{"model": "image super-resolution model", "dataset": "photos of plants, animals and fungi (iNaturalist)", "train_examples": 77898, "image_size": 32, "crop_scale_min": 1, "horizontal_flip": false, "translate": 0.06, "color_jitter": 0.2, "task": "super_resolution", "loss": "charbonnier", "scale": 4, "arch": "unet", "norm": "batchnorm", "activation": "gelu", "widths": [64, 128, 256, 256], "blocks_per_level": 2, "block": "basic", "attention": false, "upsampling": "pixel_shuffle", "init": "trunc_normal_002", "residual_init": "none", "optimizer": "normuon", "muon_scale": "match_rms_adamw", "lr": 0.0027, "momentum": 0.9, "nesterov": false, "orthogonalizer": "polar_express", "adamw_lr_other_params": 0.0015, "steps": 12100, "batch_size": 128, "epochs": 19.9, "lr_schedule": "cosine", "final_lr_fraction": 0.05, "warmup_steps": 1210, "weight_decay": 0.2, "adamw_weight_decay_other_params": 0.05}
Rows from block 2, named by matrix and row number. Rows with one number belong to one channel. Each number is 128 + 32 x the weight over the matrix's rms, rounded and kept within 0 to 255. All counts start at 0.
# convs0: first 3x3 conv (model.enc.1.0.convs.0.weight, 128x128x3x3), inputs 49-55, a 3x3 kernel for each
# convs1: second 3x3 conv (model.enc.1.0.convs.1.weight, 128x128x3x3, transposed), outputs 49-55, a 3x3 kernel for each
convs0.41 [ 69 116 107  57 152 122  32 115  94 148 140 122 134 143 144 144 140 133 123 120  82 140 120  89 124  91 113 111 108 160 140 107 163 140 115 134 158 143 140 131 119 132 158 139 132 160 109 130 175 138 158 156 146 182 125 127 102 108 118 102 123 125  83]
convs1.41 [ 94  77 153  89  73 195 119 175 203 192 158 160 159 146 165  61  81 124 111 113 200 194 134 230 163  97 178 107 120  93 144 122 105 118 155 154 123 168 132 128 157 106 156 165 133  72  90 130  87 100 143  97 108 145 117 115 157 132 130 156 152 113  99]
convs0.42 [126 139 170  80 112 192  98 110  95 104 141  95  95 119 102  98  68 106 123 111 143 116 116 124 142 208 125 146 179 154 130 177 141 104 107 159 100  87 122  90 129 142 125 128  94 136 131  77 177 136  73 125 107 118  85 133 159 112 103  97  92  83 119]
convs1.42 [136 130 135 143 100 143 136 118 131 153 135 101 150 155 120 140  92 158 124  80  95 137 108 135 128 100 154 122  92 115 159 133 162  94  85  26 169 144 139 141 102 116 175 113 104 130 118 136 156 167 191 110 140 130  97 105  99 126 114 156 122 135 139]
convs0.43 [153 128 133 151 156 148 132 117 130 135 136 106  87 153 119 123 131  89  99 100 103 154 163 122 104 129 113 159 145 135 129 140 145 132 125 116 127 148 122 151 141 123 139 133 122 175 140 121 187 152 138 130 119 139 153  66  26 151 198 202 152 178 201]
convs1.43 [ 83 103 130  69 117 109 118 123 161 103 117 127 103  97 106 149 148 136  61 168 121  59 110 149  67 123 169 138 128 106 110 144 130 125 102 133 197 118 102 151  94  98 102  79  60  98 160 154  72 119 131  87 145 192 156 126  69  70 102  81 113 114 176]
convs0.44 [120 145 118  86 119 116 107  62 175 151  65 101  70 101 171  93 135 161 112 134 142 119 118 139 123 120 126 119 108 134 105 122 131 119 186 167 128 134 135 108 126 146 116 142 151 105 101 126  96 128 133  91 161 105 150 141 111  63  67 107 158 107  61]
convs1.44 [188 176 176 129 144 145 116 126  93  99 112  85 111  88  95 108 162 132  78  60  92  94  38  79 142 118 152  94  93  75 142 154  92 134 155 139 100 104 106 113 119 143 137  83  86 113 149 148 135 124 140 151 147 129 170 115  88 132 158 126 124 147 198]
convs0.45 [144 133  94  73 128 125  23 161 136 137 162 139 131 147 152 142 213 172 142 106 121 148 130 125 135 108 116 106 147 129  85 126 138 119 147 129 139 114 101 150 124  92 132 111  74  96 144 144  92 131 122 102 112 107 115  96 137 119  69 156 117  93 175]
convs1.45 [138 124  24 114 131  28  68 146 120 110 116 173 139 118 152 117 100  69  88 119 146 183 176 151 135 157 144  86  85 107 117 144 133 161 154  96 162 128 109 205 133 132 212 116  95 141 101 143 150 111 143 146 130 145 189 109 120 154 123 120 130 133 104]
convs0.46 [105 109 104 113 140 166 111 114 156 155 153 128  99 117  87 131 144  89 153  97  65 127  84  47 149  98  82 109 102 174 156 150 165 122 158 151 128  70 131 141  80 101 127 133 115 121  86 128 190 198 113 159 149 138 153 138 186 139 108 100 151 162 155]
convs1.46 [180 117  86 188 165 128 125 158 132 135 149 126 126 166 121  96 147 112 155 104  92 114 128 115 175 184 152 100 141 136 121 147 136 131 121 118  89  91 141  83  47 108 120 126 133 137  85  86 125 133 130 145 131 115 130 110  91 120 100 119 114  98  88]
convs0.47 [ 86 114 146 152 185  97 125 116 119  88 135  98  98 119 125 136 118  63 145 152 156 121 191 133  99 122 169 177 170 140 143 156 148 134 176 151  67  84 100  89 109 138  91 126 134  43  91 130 124 137 141 138 102  87 107 137 109 110 158 140  24 104  90]
convs1.47 [121 132 185 109  61 221 130 159 206 155 144 102 174 132  90 141 135 131 142  90 141 132 117 175 130 116 180  89  97  90  94  92  74 121 129  86 149 119 149 141 108 111 151  88 123 119 108 122 172 116 146 173 156 176 119  96 136 137 120 154 113  82  98]
convs0.48 [125 127 133 102 111  91  79  77  86 109 159 122 120 133 103 114 107 103  82 137 143 105 159 126  98 136 157 161 183 125 131 154 167 170 174 171 150 127  89 129 115 124 111  95 106 143 149 118 144  99 148 175 179 214  81 117 171  55  67 129  93 147 164]
convs1.48 [139 108 152 136 122 161 138 131 150 181 145 139 131 103 111  99  84 129 116 112 146 118 120 165 131 120 144 163 148 142 137  84 109 113 111 140  75 124 162  93 123 142  96 118 109 120 148 138 171 155  97  89  89  64 149 165 135 133 124 125 124 124 132]
convs0.49 [127 147  90 140  86  71  99 127 106  97 144  83 135  74 121 102  69  87 132 135 161  92 153 132  90 120 105 138 115 121 125 131 160 112 113 147 179 115 144 136  97 125  70  80 116 169  99 146 107  98 180 172 119 139  81 136 152 155 155 147 122  97 139]
convs1.49 [ 87 124 147 139 111 133 140 117  98 146 108  34 144 119  69 149 173 122 152 111 132  91 138 120 115 138 150 150 161 119 125  75  93 104 146 124 137 125  94 153 158 103 123 116  96 115 141 151 134 123 110 121 126 146 140 145 113 151 135 157 120 130 128]
convs0.50 [ 14  77 106  33 171 183  45 143 159  82 126 116  99 120  99 112 151 127 114 115  78 128 142 119 152 141 117 138 144 121 137 118 103 113  85  84 158 134 123  90  89 120 125 149 165 155 131 144 129 114 121 159 153 160 138 139 148 115 139 135 122 112 102]
convs1.50 [177 132  62 164 105  80 190 100 111 120 124 143  49 119 100 106 168 152 129 127 135 135 179 144 129 193 116 114 151 163 156 116 212 175 167 189 134 122 175 135  63 126 118  57  87 147  94  95 138  95 133 106 110 125  84 114 122  86  74 174  78 173 139]
convs0.51 [146  99 110 136  49  61 142  41  71 106  64 105  91  70 120  89 120 108 128 131 130 113 161 109 140 112 101 148 104  86 145 126 108 147 146 114 105 134 160 116 182 112 118 126  73 149 131 145 142 104 168 151 136 242 112  93 102  87 130 168 113 132 115]
convs1.51 [ 79 159 172 101 178 168 114 174 167 145 124 144  98  96 152 135 145  80 133  98  94 112 106  66  99  67  74 160  80 101 209  65 167 180 166 162 146  99 114 185  90 123 165 117 119 118  74  71 123  95  95  98  78 118 132 142 139 106  54 121 138 152 145]
convs0.52 [111 134 170 124 130 123 100  83 120  80 113 174 167 119 130 135  84  97 137 106 110 129 105 108 161 152 145 192 204 209 105 116 143 104  90  98 135 127 147 138 112 140 176 149 153  82 111 116 147 142 136 162 134 142 109  68  70 111 159 130 151 155 142]
convs1.52 [113  98 122 122 125 147 118 124 136  90  63  75 163 143  97 169 140 131 108 108  97  96 102 112  85  93 123 156  92  43  98 134 143 159 134  90 125 123  84 123 130 119 154 159 142 112 135 148 114 120 129 132 122 135 150 145 112 113 134 181 116 126 133]
convs0.53 [133  99  81  77  74 196  93  67  91 176 140 108 145 149  87 137 129  77 128 133  91 125 140  61 116 128 118 139  99  90 133 113  75 102 103 121 160 131 147 123 102 105 134 102 114 138 160 118 169 145 136 109 109 118 107  82 111 153 166 151  97 155  91]
convs1.53 [229  99  50 255  85   5 150 103  48 139  69 114 133 103 155 153  98 109 109 176 128 138 170 183 132 124 132 116 106 106 141 155 101  89 164  45 164  93 117 145 107 128  93  89 174 140 108 112 102 122 131  92 107  63  92 120 114 155 132 137  94 199 148]
convs0.54 [161 185 192 161 100  95 111  89 113 158 162 176 132 161 172 142 155 142 107 118 113 152 169 152 148 114 141 116 159 149  91 136 137 147 151  88 143 185 126 138 190 167 131 153 123 100  96 104  84 104 127 124 140 130 128 112 121 116 107  92 178 119 130]
convs1.54 [125 123 183 186 136 161 154 145 152 143 124 134  99 100 140 140  99 117 130 139 159 167 164 151 122  97 116 142 163 117 167 161  84 142 162 118  95  84  93 144 121 133 156 181 185 103 100 112 109  95  95 158 142 130 117 151 153 137 126  93 156 156 155]
convs0.55 [100 139 137  87 116 108 147  48 156 103  75 107 126 140 130 168 143  94 167 160 115 121 107 101 117  73 144 125 156 122 115 162 148 120 114 117 143 128 166 157 100 123 120 105 188 156 112 113 172 145 121 166 133 123 172 142  80 103 159 125 171  96 127]
convs1.55 [147 112 126 161 129 110 157 159 112 121 169 112 115 136  95  48 115 102 140 104  76  96 189  80 100 159 135 112 122 121 133 159 146 147  98 105 165 164 156 103  57 128 171 132 109 117 134 127 143 169 177 133 166 151 161 147 130 120 148 124 151 148  89]
convs0.56 [ 74 117 102  52 136 102  91 123 137 125 141 146 169 114 194 161  96 120 150  89 113 169  86  95 129  57  50 135  92 160 117  96 163 168 131 151 148  99 112  65  70 113 142 116  97 131 150 137 159 171 124 124 160 127 112 216 142  95  84 144 147  91 147]
convs1.56 [124 201 125 102 179 204 111 112 149 106 144 151 116 132 116 140 138 143 157 180 175 125 128 139 123 125 103 135 130 151 136 124 131 145 113 102  90 125 132 137 186 102 138 157  96  94 101 121 113 123 138  99 115 116 143 111 117 133 134 114 153 139 114]
convs0.57 [127 116 154 209 132 182 178 101 167  79 109 117 149 136  73 121 102  64 141 154 158 157 141 139 137 120 111  66  73 147  93 118 193 115 126 174 158 142 107 182  79  82 127 101 119 124 122 122 115 188 138 147 171 120 136 103 189 141 137 158 151 112 133]
convs1.57 [188  76  93 205  56  88 173 121  80  76 127 133  81 119 141 150 144 149 145 124 170 139 110 165  83 117 156 109 174 114  87 226  91  86 153  79 114 149 199  97  83 162  58  70 140 144  89 146 142 142 118 141 134 134 114 171 101 113 162 147 144 134 131]
convs0.58 [120 111 120 137 127  88 130 126 115 138 128  87 160 137 116 157 115  55 198 153 146 140 127 133 127 129 113 119 123 138  97 122 127 116 140 121 132 114 168 171 106 173 118  89 137 106  99  90 108  78  95 129 115 117 146 147 151 127 149 122 159 147  75]
convs1.58 [186 110 143 205 142 146 159 124 107 147 200 170  79 143 135  95 115  50 195 136 155 156 151  75 118 122  27 138 124 133 145 147 125 130 159  70 156  69 126 213  74 154 202  72 158 136 121 158 126 124 141 135 116 134 178 107  96 120 115  98 118 145  89]
convs0.59 [ 52 120 119 143 159  23  76 172 150  90 126 123  92 119 109 104 166 112 138 192 147 133 133 130 194 155 108 114 117 145 109 117 123 140 188 116 132 165 153 122  90 112 177 131 152  92  94 106 126 143 124 121 132  84 114  59 112 137 158 132 135 158  73]
convs1.59 [ 37 134 173  12  91 249  56 111 180 150 117  89 188 178 157 150 152 189 158  69 100 154  48  45 169  83  90 103 138 127 164  81 138 111 226 137 101 121  85 175 198 110 156 129  67 142 108  99 165 180 161 139 140 124 119 159 149 177  51 169 102  83 132]
convs0.60 [159 136 159 116 185 119 153 190 134 117 148 186 161 145 134 173 117  80 163 129 177 139 159 166 115  99  40 138 153 162  97 111 100 111 117  99 148 129 110 120 126 126 135 177 126  92 115 135  86 114 123  99 119 135 117 255 255  84 148 103  78  39  21]
convs1.60 [106  99 137 196 123 147 121  98  76 122 102 144 123 166 124 162  92  85 138 175 209  97 119  70 172 111 128 207 138  87 118  92 126 197 158 108 149 121 124 109 138 142 102 115  83  89 112 147 139 190 190  81 108 138  95  47 116  57 138 166 170 137  44]
convs0.61 [196 122  19 156 126  83  89 119 205 115 101  79 141 116  55 122 155 132  79 115 166 146  71  82 174 132  80 105  76 125 102 108 140  90 135 186 133 142 148 147 151 160 116 114 132 119 139 158 115 135  98 124 205  97 119 141 114  95 125  81 101 102  60]
convs1.61 [131 143 122  72 155 161  32 104 139 161 135  70 167 105  68  87  81  93  80  96  99 118 131 105 117 124 144 111 113 144 169 120 114 146 166 132 151 141 108 143 143  62 136 129  89 156 145 156 151 125 114 137 154 160 139 134 172 122 128 161 183 159 182]
convs0.62 [207 103 183 162 175 255 137 142 199 121 113 127 148 127 108 112 115 139 119 141 128 121 150 164  72 112 130 112 130 147 130 155 141  93  88 100 170 157 156 156 136 121 132 120 135 151 168 140 139 132 115 118  76 135 139 103 181  88  83  86 105 104 144]
convs1.62 [111 118  77 145 134  56 109  70  72 198 126 113 129  72 110 120 112 158 103 129  90 105  49 109 109 160 204 142 148 160  66 242 151 104 134 170 227 176 125 203 162  86 141 103  77 145 144 127  84  98 131 128 123 150 141 137 150 130 132 129 117 147 192]
convs0.63 [165 145 113 211 123  95  96  90 143 157 139 109 140 145 125 117 131 131  57 103 146  84 112 124 117 104 109 156 113 165 131  84 168 165 123 185  74 111 121  75 104  85  77 103  78 155 141 144 149 145 168 121 141 167 171 121 136  74 140 129 141 163 124]
convs1.63 [141 117 149 118 126 165 122  69 138 115 131 135 157 138  91 160 143 142 100 149 155  78 119 147 147 129 150 144 125 125 157 134  92 129 195 133 138 112  60 189 166 101 162 185 157 128 155 170  72  95 136 112 162 207 138 133 149 135 121 135 144 101 109]
convs0.64 [153 114 150 131  96 131 128 147 127 108 128  99  57 170 133  51 167 109 127 211 126  89 173  89 131 158  81  95 116 133 100 145 125  95 142 138 105 153 153  79 158 110  80 160 119 130 119 114 112  91 126 101 109 128 104  96  95 131 153  97 115 132 109]
convs1.64 [105  89 147 115  95 154 150 144 143 178 147 152 148 149 147 134 142 139 141 141 189 186 112 200 127  89 135  97  58 116 125 148 136  96 156 158 118 116 119 176 134 144 181  91 124 148 125 147 187 152 142 146 116  86 198 104  96 171 104  83 111 142  81]
convs0.65 [117 129 152 104 137  75  68 143  73 137 120 115 121  96 135 141 122 118 131 119  96 129 118 127 163 151 182 116 145 153 131 126 116 175 164 143 169 132 103 146  92  87 149 126 132 161 128 123 159 168 119 124 123 137 105 123  96 154 135 109 132 161 125]
convs1.65 [149 141 181 109 128 159 131 136 145 135  94  96 149 153 136 138 148 188 164 130 137 136 149 137 138 100 150 104 144 117 146 146 133  85 161 118 128 102 139 115 163 125  70 102 125  65  83  91 124 142 138  94  75 115 187 136  89 192  85 115 164 115 164]
convs0.66 [186 148 117  99  57  93 144 123 124 129 138 136 120 110 123 125 135 142 173 110  74 157 102 115 146 129 130 139 160 173 124 154 140 129 133 106 129 137 130 145 138 112 126 139 163 135 101 123 131  97 103 140 139 101 150 126  34 115 114  80 107 124 123]
convs1.66 [149 139  93 138 187  96 112 150 103 102 127 141 121 125 141  71 118  90 138 131 134 162 119 104 148 192 117 100  86 145 102  81 155 150  77 167 129 134 108 112 116 108 138  80  82 138 137 104 120 130  92 139 127 106 156 188 174  99 176 120 125 115  91]
convs0.67 [137 133 152  69  45 255 215 119  64 118 122 117 177  99 120  81  88 169 110 107 111 149 118 115  76 121 111 179 135 124 144 102 115 113  79 137 191  99 114 167 122 155 173 158 150 190 189 121 163 141 124 136 103 155  44 170  69 132  40 126 140 141 183]
convs1.67 [109  82 178 219  68 144 164  81 134 195 118 174  41 127 114  98 109 123 202 130 175 138  75 120 153 115 117 145 124 156 125  67 113 140 210 143 122 156 111 121 127  59  93 152 101 171 143 156 144 113 118  93 123 104  75 133  50 101  69 152 100 133 155]
convs0.68 [ 98 100  95  93 172 104 141 201 148  62 119 133 135 147 178 150 105  99 126 145 103 133 140 134 107 142 159 122 142 160 118 118 114 127 134 156 158 128 110 127 100 135 107 138 114 162 176 153 146 132 117 150 130 119  95 182 218 140 151 130 128 136 138]
convs1.68 [139  89  86 170 149 113 139 105  72 125 102 156  92  87 151  54  97 152 131 139 180 196 166 187 169 155 140 102 146 146 150 148 133 163 110 177 133 176 106 144 137  97 119  92  90 103  92 101  76  51  68  93  30  37  68 158 175 107  64  38  77  23  74]
convs0.69 [112 193  56 115 182  84 124 173  86 101 137 117 181 125 100 166 195 112 176 129 129 172 117 157 148 114 137 121 137 108 123 108  86 125 119 123 113  84 114  93  89  95 122 125 127 120 121 115 119 112 105 139 102  77 103 113 113 177 109 109 115  84 130]
convs1.69 [169 157 167 190 107 202 110 116 166 192 112 139 136 118 122 126  87 121 129  95 101 114 167  73  91 158  98  91 137 137 143 119 133 181 153  87  94 157 111 108 168 202 120 156 161 135 150 122 113 150 136 121 161 167 110 183 115 106 111 156 101 163 136]
convs0.70 [141 121 141 172 193 176 160  98 175 156 117 129 156 148 112 119 167 136 134 152 147  91  84 116 104  91  50 138 145 124 151 154 142 183 176 161 111 112 160  60 106 148  66  78 101 162 132 126 163 112 155 147 135 162 123 150 187  74 149 164 154 145  95]
convs1.70 [148  96  94  78  76 120  95  95 153 144 138 122 122 106 123 157  94 101 154 122 162 141 134 161 163 158 122 134 183 141 127 146 138  90  76 170  86 116 165 136 114 177 109 111 130 104 113  93 132 142  78 145 130 106 124  99 152 122 112 121 129 127 146]
convs0.71 [170 128 162 113 152 140  53 132 129 169 167 108 164 137 164 192 190 118 159 126  76 187 158 137 130 151 138 124 152 173 114 139 164 144 144 161 112 120  86  89 133 120 118 153 120 115 113 103 110  95 123 117  94 108 150 174 139 126 138 183 127 164 128]
convs1.71 [152 103 130 126 116 105  56  64 105 145 176 131 118 125 122 159 141 108 135 123  86 106 171 121 128 147 116 141 118 158 117 114 144 159 155 139 168 102 128 190  95  91 173 111  85 122 170 149  93 170 178 121 119 153 127  82 129 118  73  99  93 156 125]
convs0.72 [113  49 104 150  83 152 123 137 157  84  67 128 142 132 137 123 182 143 108  92 165 122  90 152 151 111 138 119 107 131 100 129 138 122 130 129 135 123  99 142 163  99 139 148 120 102 108 140 157 153 148  88  84  99  42 106 171   0 129 255 127  94  94]
convs1.72 [ 95 229 100  63 105 102 134 187 154 130 165 101  96 194  94 169 212 137 169 189  89 146 245 112  99 159  85 120 131 188 183  72 173 148 178 122 179 125 170 116  87 138  89 148  85 109 162 170 105 166 112 197 169 108  93 230  90 124  82  73  50 245 113]
convs0.73 [ 87 199 107 111 190 139  78 153 117 121  95 162  95 117 189 143 128 121 125  77  81 155 184 128 136 104  62  88 114 105 120 169 155 109 109  82 172 159 170 172 116 146 147 105 112 160 146 129 126 117  89 142 101 114 121 128 125 137 128  68 139 121 135]
convs1.73 [134 124 140  72  84 175 101  99 133 196 158 134 181 160  93  98 133  97 102 136 112 153 140 114 111 132 165 134 140 145  93  55 170  66 135 169 174 147 164 161 139 100 227 147 100 112  90 148  88 103 124 132 137 155 123 116 101 204 163 164 142 147  87]
convs0.74 [ 90  28 131 136  78  99 176 229 142 148 148  76 120 147  98 125 124 109  98 137 125  99 118 104 123  94 134 137 146 190 120 144 180 108 123 133 115 168 125 126  95 143 103 133 187 149 157 180 190 140 118 120  87  46 145 138 172 163 139 140 108 101 148]
convs1.74 [ 91 153 126 112 130  97 152 229 137 139 186 110  67 164  46 138 168 116 161 171 106 139 185 109 114 117 117 133 100 202 153  91 160 117 166 155  74 133 136 128 112 140  61 136 142  72 121 132  83 178 156 114 142 170 117 145  63  68  89 121  91 203 122]
convs0.75 [136 145 139 111 144 148 133 116 138 111 107 170 124 153  72 110 134  89 107 132 118 136 134 160  92 127 136  97 119 112 110 130 136 121 132 122 162 148 168 136 104 148 167  94 195  91 132 147  78 139 172  77 173 164 111 115 181 115 160 193  79 136 103]
convs1.75 [137 165 105  74 170  78  82 130  90 145 136  86 137 140 114 119 113 101 137  98 118 137 130  94 105 142 125 100 148 147 147 113 113 155  96 231 121 164 121 141 157 142 119 137 104 126 150 122 158 155  85  98 105  92  76 125 114 114 159  65 120 122 113]
convs0.76 [119 156 152  89  92 119 137 125 126 200 165 121  78 108 146 128 137 176 161 210 193 123 150  79  98 122 131 112 132 140 137 160 170 150 202 207 123 152 134 126 150 134 164 167 126  87  81 124 143 140 157 132  93  82 136 186 132 141 133 123 144 118 129]
convs1.76 [124  91  90 128 197 116  56 148 113 189 159 131 105 151 157  81  92 114 136 138 147 124 105 122 148  49  98  63 115  79  89  73 130 141 111 153 108 138  95 137 134 132 164 155 163 131 174 164 138 170 119 191 197 213 142 102  43  66  89 106 146 161 142]
convs0.77 [120  99 107 118  87 106 111 143  85 124 148 101 129  54  89 130  72 149 139 160 114 118 136 105 124 118 114 157 130 132 141 127 148  84 108 159 119 112 107 100 121 114  92  92  94 144 134 171 150 158 136 115 107  95 143 133 124 153 112 164 108 117 147]
convs1.77 [119 130 124 156 114 145 128 126  96 147 134 161 189 179 187 123 130 154 111 102 166  91 112 206 133  95 148 126 136  78 121 151  58  83 172  65 126 176  98 140 173  91 143 171 123 111 153 138 104 102 139 151  96 103 156 111 151 142  92 136  97 143 112]
convs0.78 [123  90  80 110 132  76  81  50  96 165 111 106 136  88  87  97 115 163 106 192 182  95  98  96 100 104  99 113  62  68 106 103 124 103 179 204 104 124 146 151 127 130  95  46  86 166 142 111  97  57 104 111 120 165 109 151 172 147 144 134 107 100 120]
convs1.78 [146 169 125 156 147 126 140 157 160 125 173 127 156 150  86 120 165 140  85 150 108  99 169 129 100 165  98 178 104  87 104 168 156 172 128  95 158 145  94 155 114 121 172 112  64 138 171 131 140 164 155 128 157 118 133 123 101  90 112 101 152 154 105]
convs0.79 [136  85  67 103 146  28  73 126  84 118 140 144  98  99  75  90  72  61 112 156 157 107 112 171 157  85 157 109 106 130 150 116 125 154 161 128  91 112 107  89 109 103 140 132 128 128 110 143 145 157 158 101 108 114 146 109 154 115 110 136 112  64 101]
convs1.79 [116 197 148  97 140 133  85 118 108 127 111 119 152 179 107 191 183 102  98 158  93 101 201 108  50 118  86 130  95 100 142  87 110 100  92 127 117  67 113 102  97 177 134 157 193 145 156 171  89 153 115 122 155 145 125 140  86  89 140 117  76 164 100]
convs0.80 [ 62 142 119  83 134 105  58 146 118  76 136 107 122  98 118  72 115 141 169 112 115 129  99  74 135 123 152 143 132 117 134 125 157 120 106 127 107  53 123  83 129 168 128 158 140 129 131  98 105  74 154 136 109 182 148 134  98 139  98  96 164 135  83]
convs1.80 [108 113 215 125 119 146 153 149 177 217 194 189 120 124 132  86  87  90 133 115 156 159 148 136 124 133 116 136 121 169 134  78 167  78 152 179 136 126  85 176 125  96 129 127 140 156 159 157 143 141 173  85 107 106 146 161 196 100  63 110 116 157 183]
convs0.81 [134 103 109 140 135  91 164 155 117  80  66  62  71  80  84  62  83 101 145 115 103 146  91 113 177 127 120 184 163 138 179 171 144 108 116 105 155 184 136 140 162 130 142 174 160 139 104 102 109  93  91 182 143 138  29  73  78  13   2  21  20 121 139]
convs1.81 [140 154 147 120 151 140 127 172 134 193 152  79 176 123 106 161 136 150  95  61  63  69  88 104  98 143 134  81  53 119 145  92  64 139  90  90 111 103 145 151 157 146 126 148 116 131 125 155 173 191 197  91  93  97 141  97 177  89 106 196 110 105 156]
convs0.82 [ 92 116 139 119 127 162 135 151 178  88 130 104 104 145 125  85 114 133  78 163 121  50 105 133  86 120 113 127 135 143 106  89 101 148 141 123 115 164 169 145 171 187 105 136 158 116 183 139 103 255 235 122 255 180 141 169 133 138 172 186 144 163 162]
convs1.82 [132  79 100 151 131 122 140 146 136 131  96 102 147 100 107 187 113 113 136 125 137 126 108 119 149 154 148 101 101 125 116  84 123 146  96 119 148 117 134 119 132 143  87 120 136 129 173 175 171 158 155  90  67  77 119 136 128 106 129 113 108 132 150]
convs0.83 [156 160 191 130 121 132 120 169 132 110  37  16 112  90 138 123 153 141 125 123  82  97  94  78  50 125  92 137 130  73 119 103  80 108  89 112 126 191 164 167 196 143 127 119 110 141 104  92 144 146 140 166 158 113 132  75  43  51  73  47  82  96  83]
convs1.83 [ 92 188 167  60 135  79 153 123  40 186 153 145 128  78 142 165 185 196 128  60  78 123 127 118  96 153 107  99  91 101 227 134  92 177 115 118 134 115 184 166  62 109 134  55 132 160 155 125 122 100  75  59  41  57 123 151 201 111 104 124  81  59 145]
convs0.84 [102 108 177 120 142  87 132 175  47 134 128 153 171 108 114 131 153 139 124 121 130 138 121 121 156 154 154 144 135 140 111 105 122 113 158 180 137 131 107 123 104 104  84 131 201 119 115 116 171 152 131 133 112 127  71  82 127 134  86 105 124  38 102]
convs1.84 [124 116 122 141 112 139 158  90 128 116 156 164 136 178 163 138 161 156 104 136 119  90 115  71 140 164  82 158 131 125 142 160 132 126 192 183  99  80 130  84  99 179 104  85 108 118 127 111 137 178 164 161 214 164 113 122 138  89 163 153 151 230 175]
convs0.85 [157 112 130 188 136  88 177 138  99 145 150 163 106 148 130 111 159 147  82  98  86 129 118  94 104 119 114 159 135 110 166 104  96 150 139 142 141 108 124 155 155 148 150 172 155  86  99 123 168 143 134 162 132 125 161 114  48 156 153 161  90 109  75]
convs1.85 [127 120 139 113  93  88 115  98 137 156 113 166 165 128 124 125  68 102 128 110 167 179 169 175 146 177 128 107  95 153 100 130 181 172 139 122 144 103 131 137 109 145 188 175 139 156 127 116 156 107 107 171 166 139 168 144 171 125 128 113 113 123 164]
convs0.86 [135  75  84 125  60  77 100  77 139 167 178 102 125 127 105  80 106 137 159 114  93 178 158 145 130 110  94  93 109 119 105 140 139 121 142 138 161 151  87 131 114 110  93  70  97 142 152 149 113 106 130 118 127 149  91 138 182 192 123 122 172 145 108]
convs1.86 [106 136 128 177 197 134 148 158 127  83  92 100  92  87 125 104  88 128 118 137  86 118 139  94  71 111 130 157 100 112 113  83 104 126 120 183 151 143 169 157 151 142  92  72  61 162 147 125 128 106 103 147 116  84 144 101 115 138  58  90 139  57 105]
convs0.87 [121  97 130  54  64 220  68  40 189 106 121 146 115 118 122 105  92  89 103 143 129  65 152 102  88 138  94 142 101  83 156 109 104 148  93 102 104 107 127 121 104  95 101 111 120 152 157 140 139 108 107 139 129 132 125 126 140 131 135 104 174 136  89]
convs1.87 [178  76 126 173 113 159  92 136 154  99 121  55 111 160 138 114 132  94 135 188 109  77 135 159 122 125 131 132 102 101 128 160  76 176 193  66  84  62 126 101  74 126 119 122 148 148 170 142 124 153 150 177 146 139 111  69  73 132 177 106  90 149 140]
convs0.88 [152 157 147  81 105 217 196 126 150 119 129 135 145 125 109 123  82 124 139 132 149 173 199 122 139 133  82 147 139 133 116 148 150 116 112 131 119  75  97 103 133 124 159 160 173 116 109 161 103  92 157 128 128 184 115 148  18 122 175  80 140 144  88]
convs1.88 [ 69 128  94  99 151 122 134 139 117  99 108 100 110 165  91 169 191  80 120 113 126 108 176 126 147 159 132  52 156 154 131 120 186  95 129 157 134 185 146 156 191 140 135 118  94 156  74 104 121 131 121 126 140 183 122 146 158 139 149 138 162 190 151]
convs0.89 [115 125 138  95  91 104 136 181 169 143 157 122 121 124 139 116 132 149 160 147 123 122  99 127 118 105 157 124 103 127 121 112 116 168 214 198 160 168 120 154 139 127 131 139 162 150 135 148  95  78  49 159 135 123 112 187 151 166  91  66 102 139 114]
convs1.89 [120 123  71 148 107 110 117 135 138 119 157 152 143 182 144  57  43 107 119  82  54 108 118  93 199 155 209 104 106 136  77  43 165 214 198 136 114 157 146 102 105 106 151 169 168  85  62  75 145 146 128 202 251 204 152 168 113 138 165 170  87  74  48]
convs0.90 [145 141 140 110 142 125  72 134 116 130 126  95 124 129 140  87 110 162 107 112  99 139 147 121  99 156 120 152 113 137 148 110 153 146  94 130 153 110 117 154 121 104  97  94  97 121 119 108 134 109 132  97 132 143 112  99 121 105  93 154  47  76 114]
convs1.90 [195  99 211 180  82 181 154  80 106 109  93 115 141 156 190 155 163 160 108  96 157 168 102 121 134 128 106  85  84 128  85 112 112 118 160  72 198 122 113 174 104 131 143 116 120 111 130 179 140  97 154 148 115 140 188  99 118 156  92 134  99  98 100]
convs0.91 [106 107 105 100 163 106  83 137 106 138 134 140 171 116  96 106  96 141 137 152 167 116 149 165 136 160 148 158 149 164 121 135 134  56 101 134 125 115 114  95  98 152  95 110 144 134 102 124 132 123 133 125 130 171  94 131 143  97 117  99  82 115 115]
convs1.91 [164 156 213 172 108 181 141  99 136 136  84  73 111 128 117  76 120 129 111  77  75  78  61  87  91 162 226 158  91 173 148 121 193 147 119 146 106 153 121 123 160 150 123 122 146 118 115 123 106  86 150 108 134 170 159 125 126 113 113 167  90 176 229]
convs0.92 [175 131 117 123 146 145 115 164 166 120 118 115  85 115 122 103  77 141  92  61 177  90 110 143  79 124 138  75 106  88 157 200 165 154 158 234 143 153 172 108 172  96 135 130 148 144 150 146 130 105 166 176 119 146 141  51 112  71  57  95 144  98 109]
convs1.92 [135 138 120 123 134 118 102 133 124 151 122 120 189 154 150  87 153 186  95 107 170  92  78  84 119 105  76 186  92 122  67 165 189 187  73 105 108 146 129  82 147 106 103 147 107 108 108 128 137 186 139 172 140 104 136 117 108 105 212 129 112 122 132]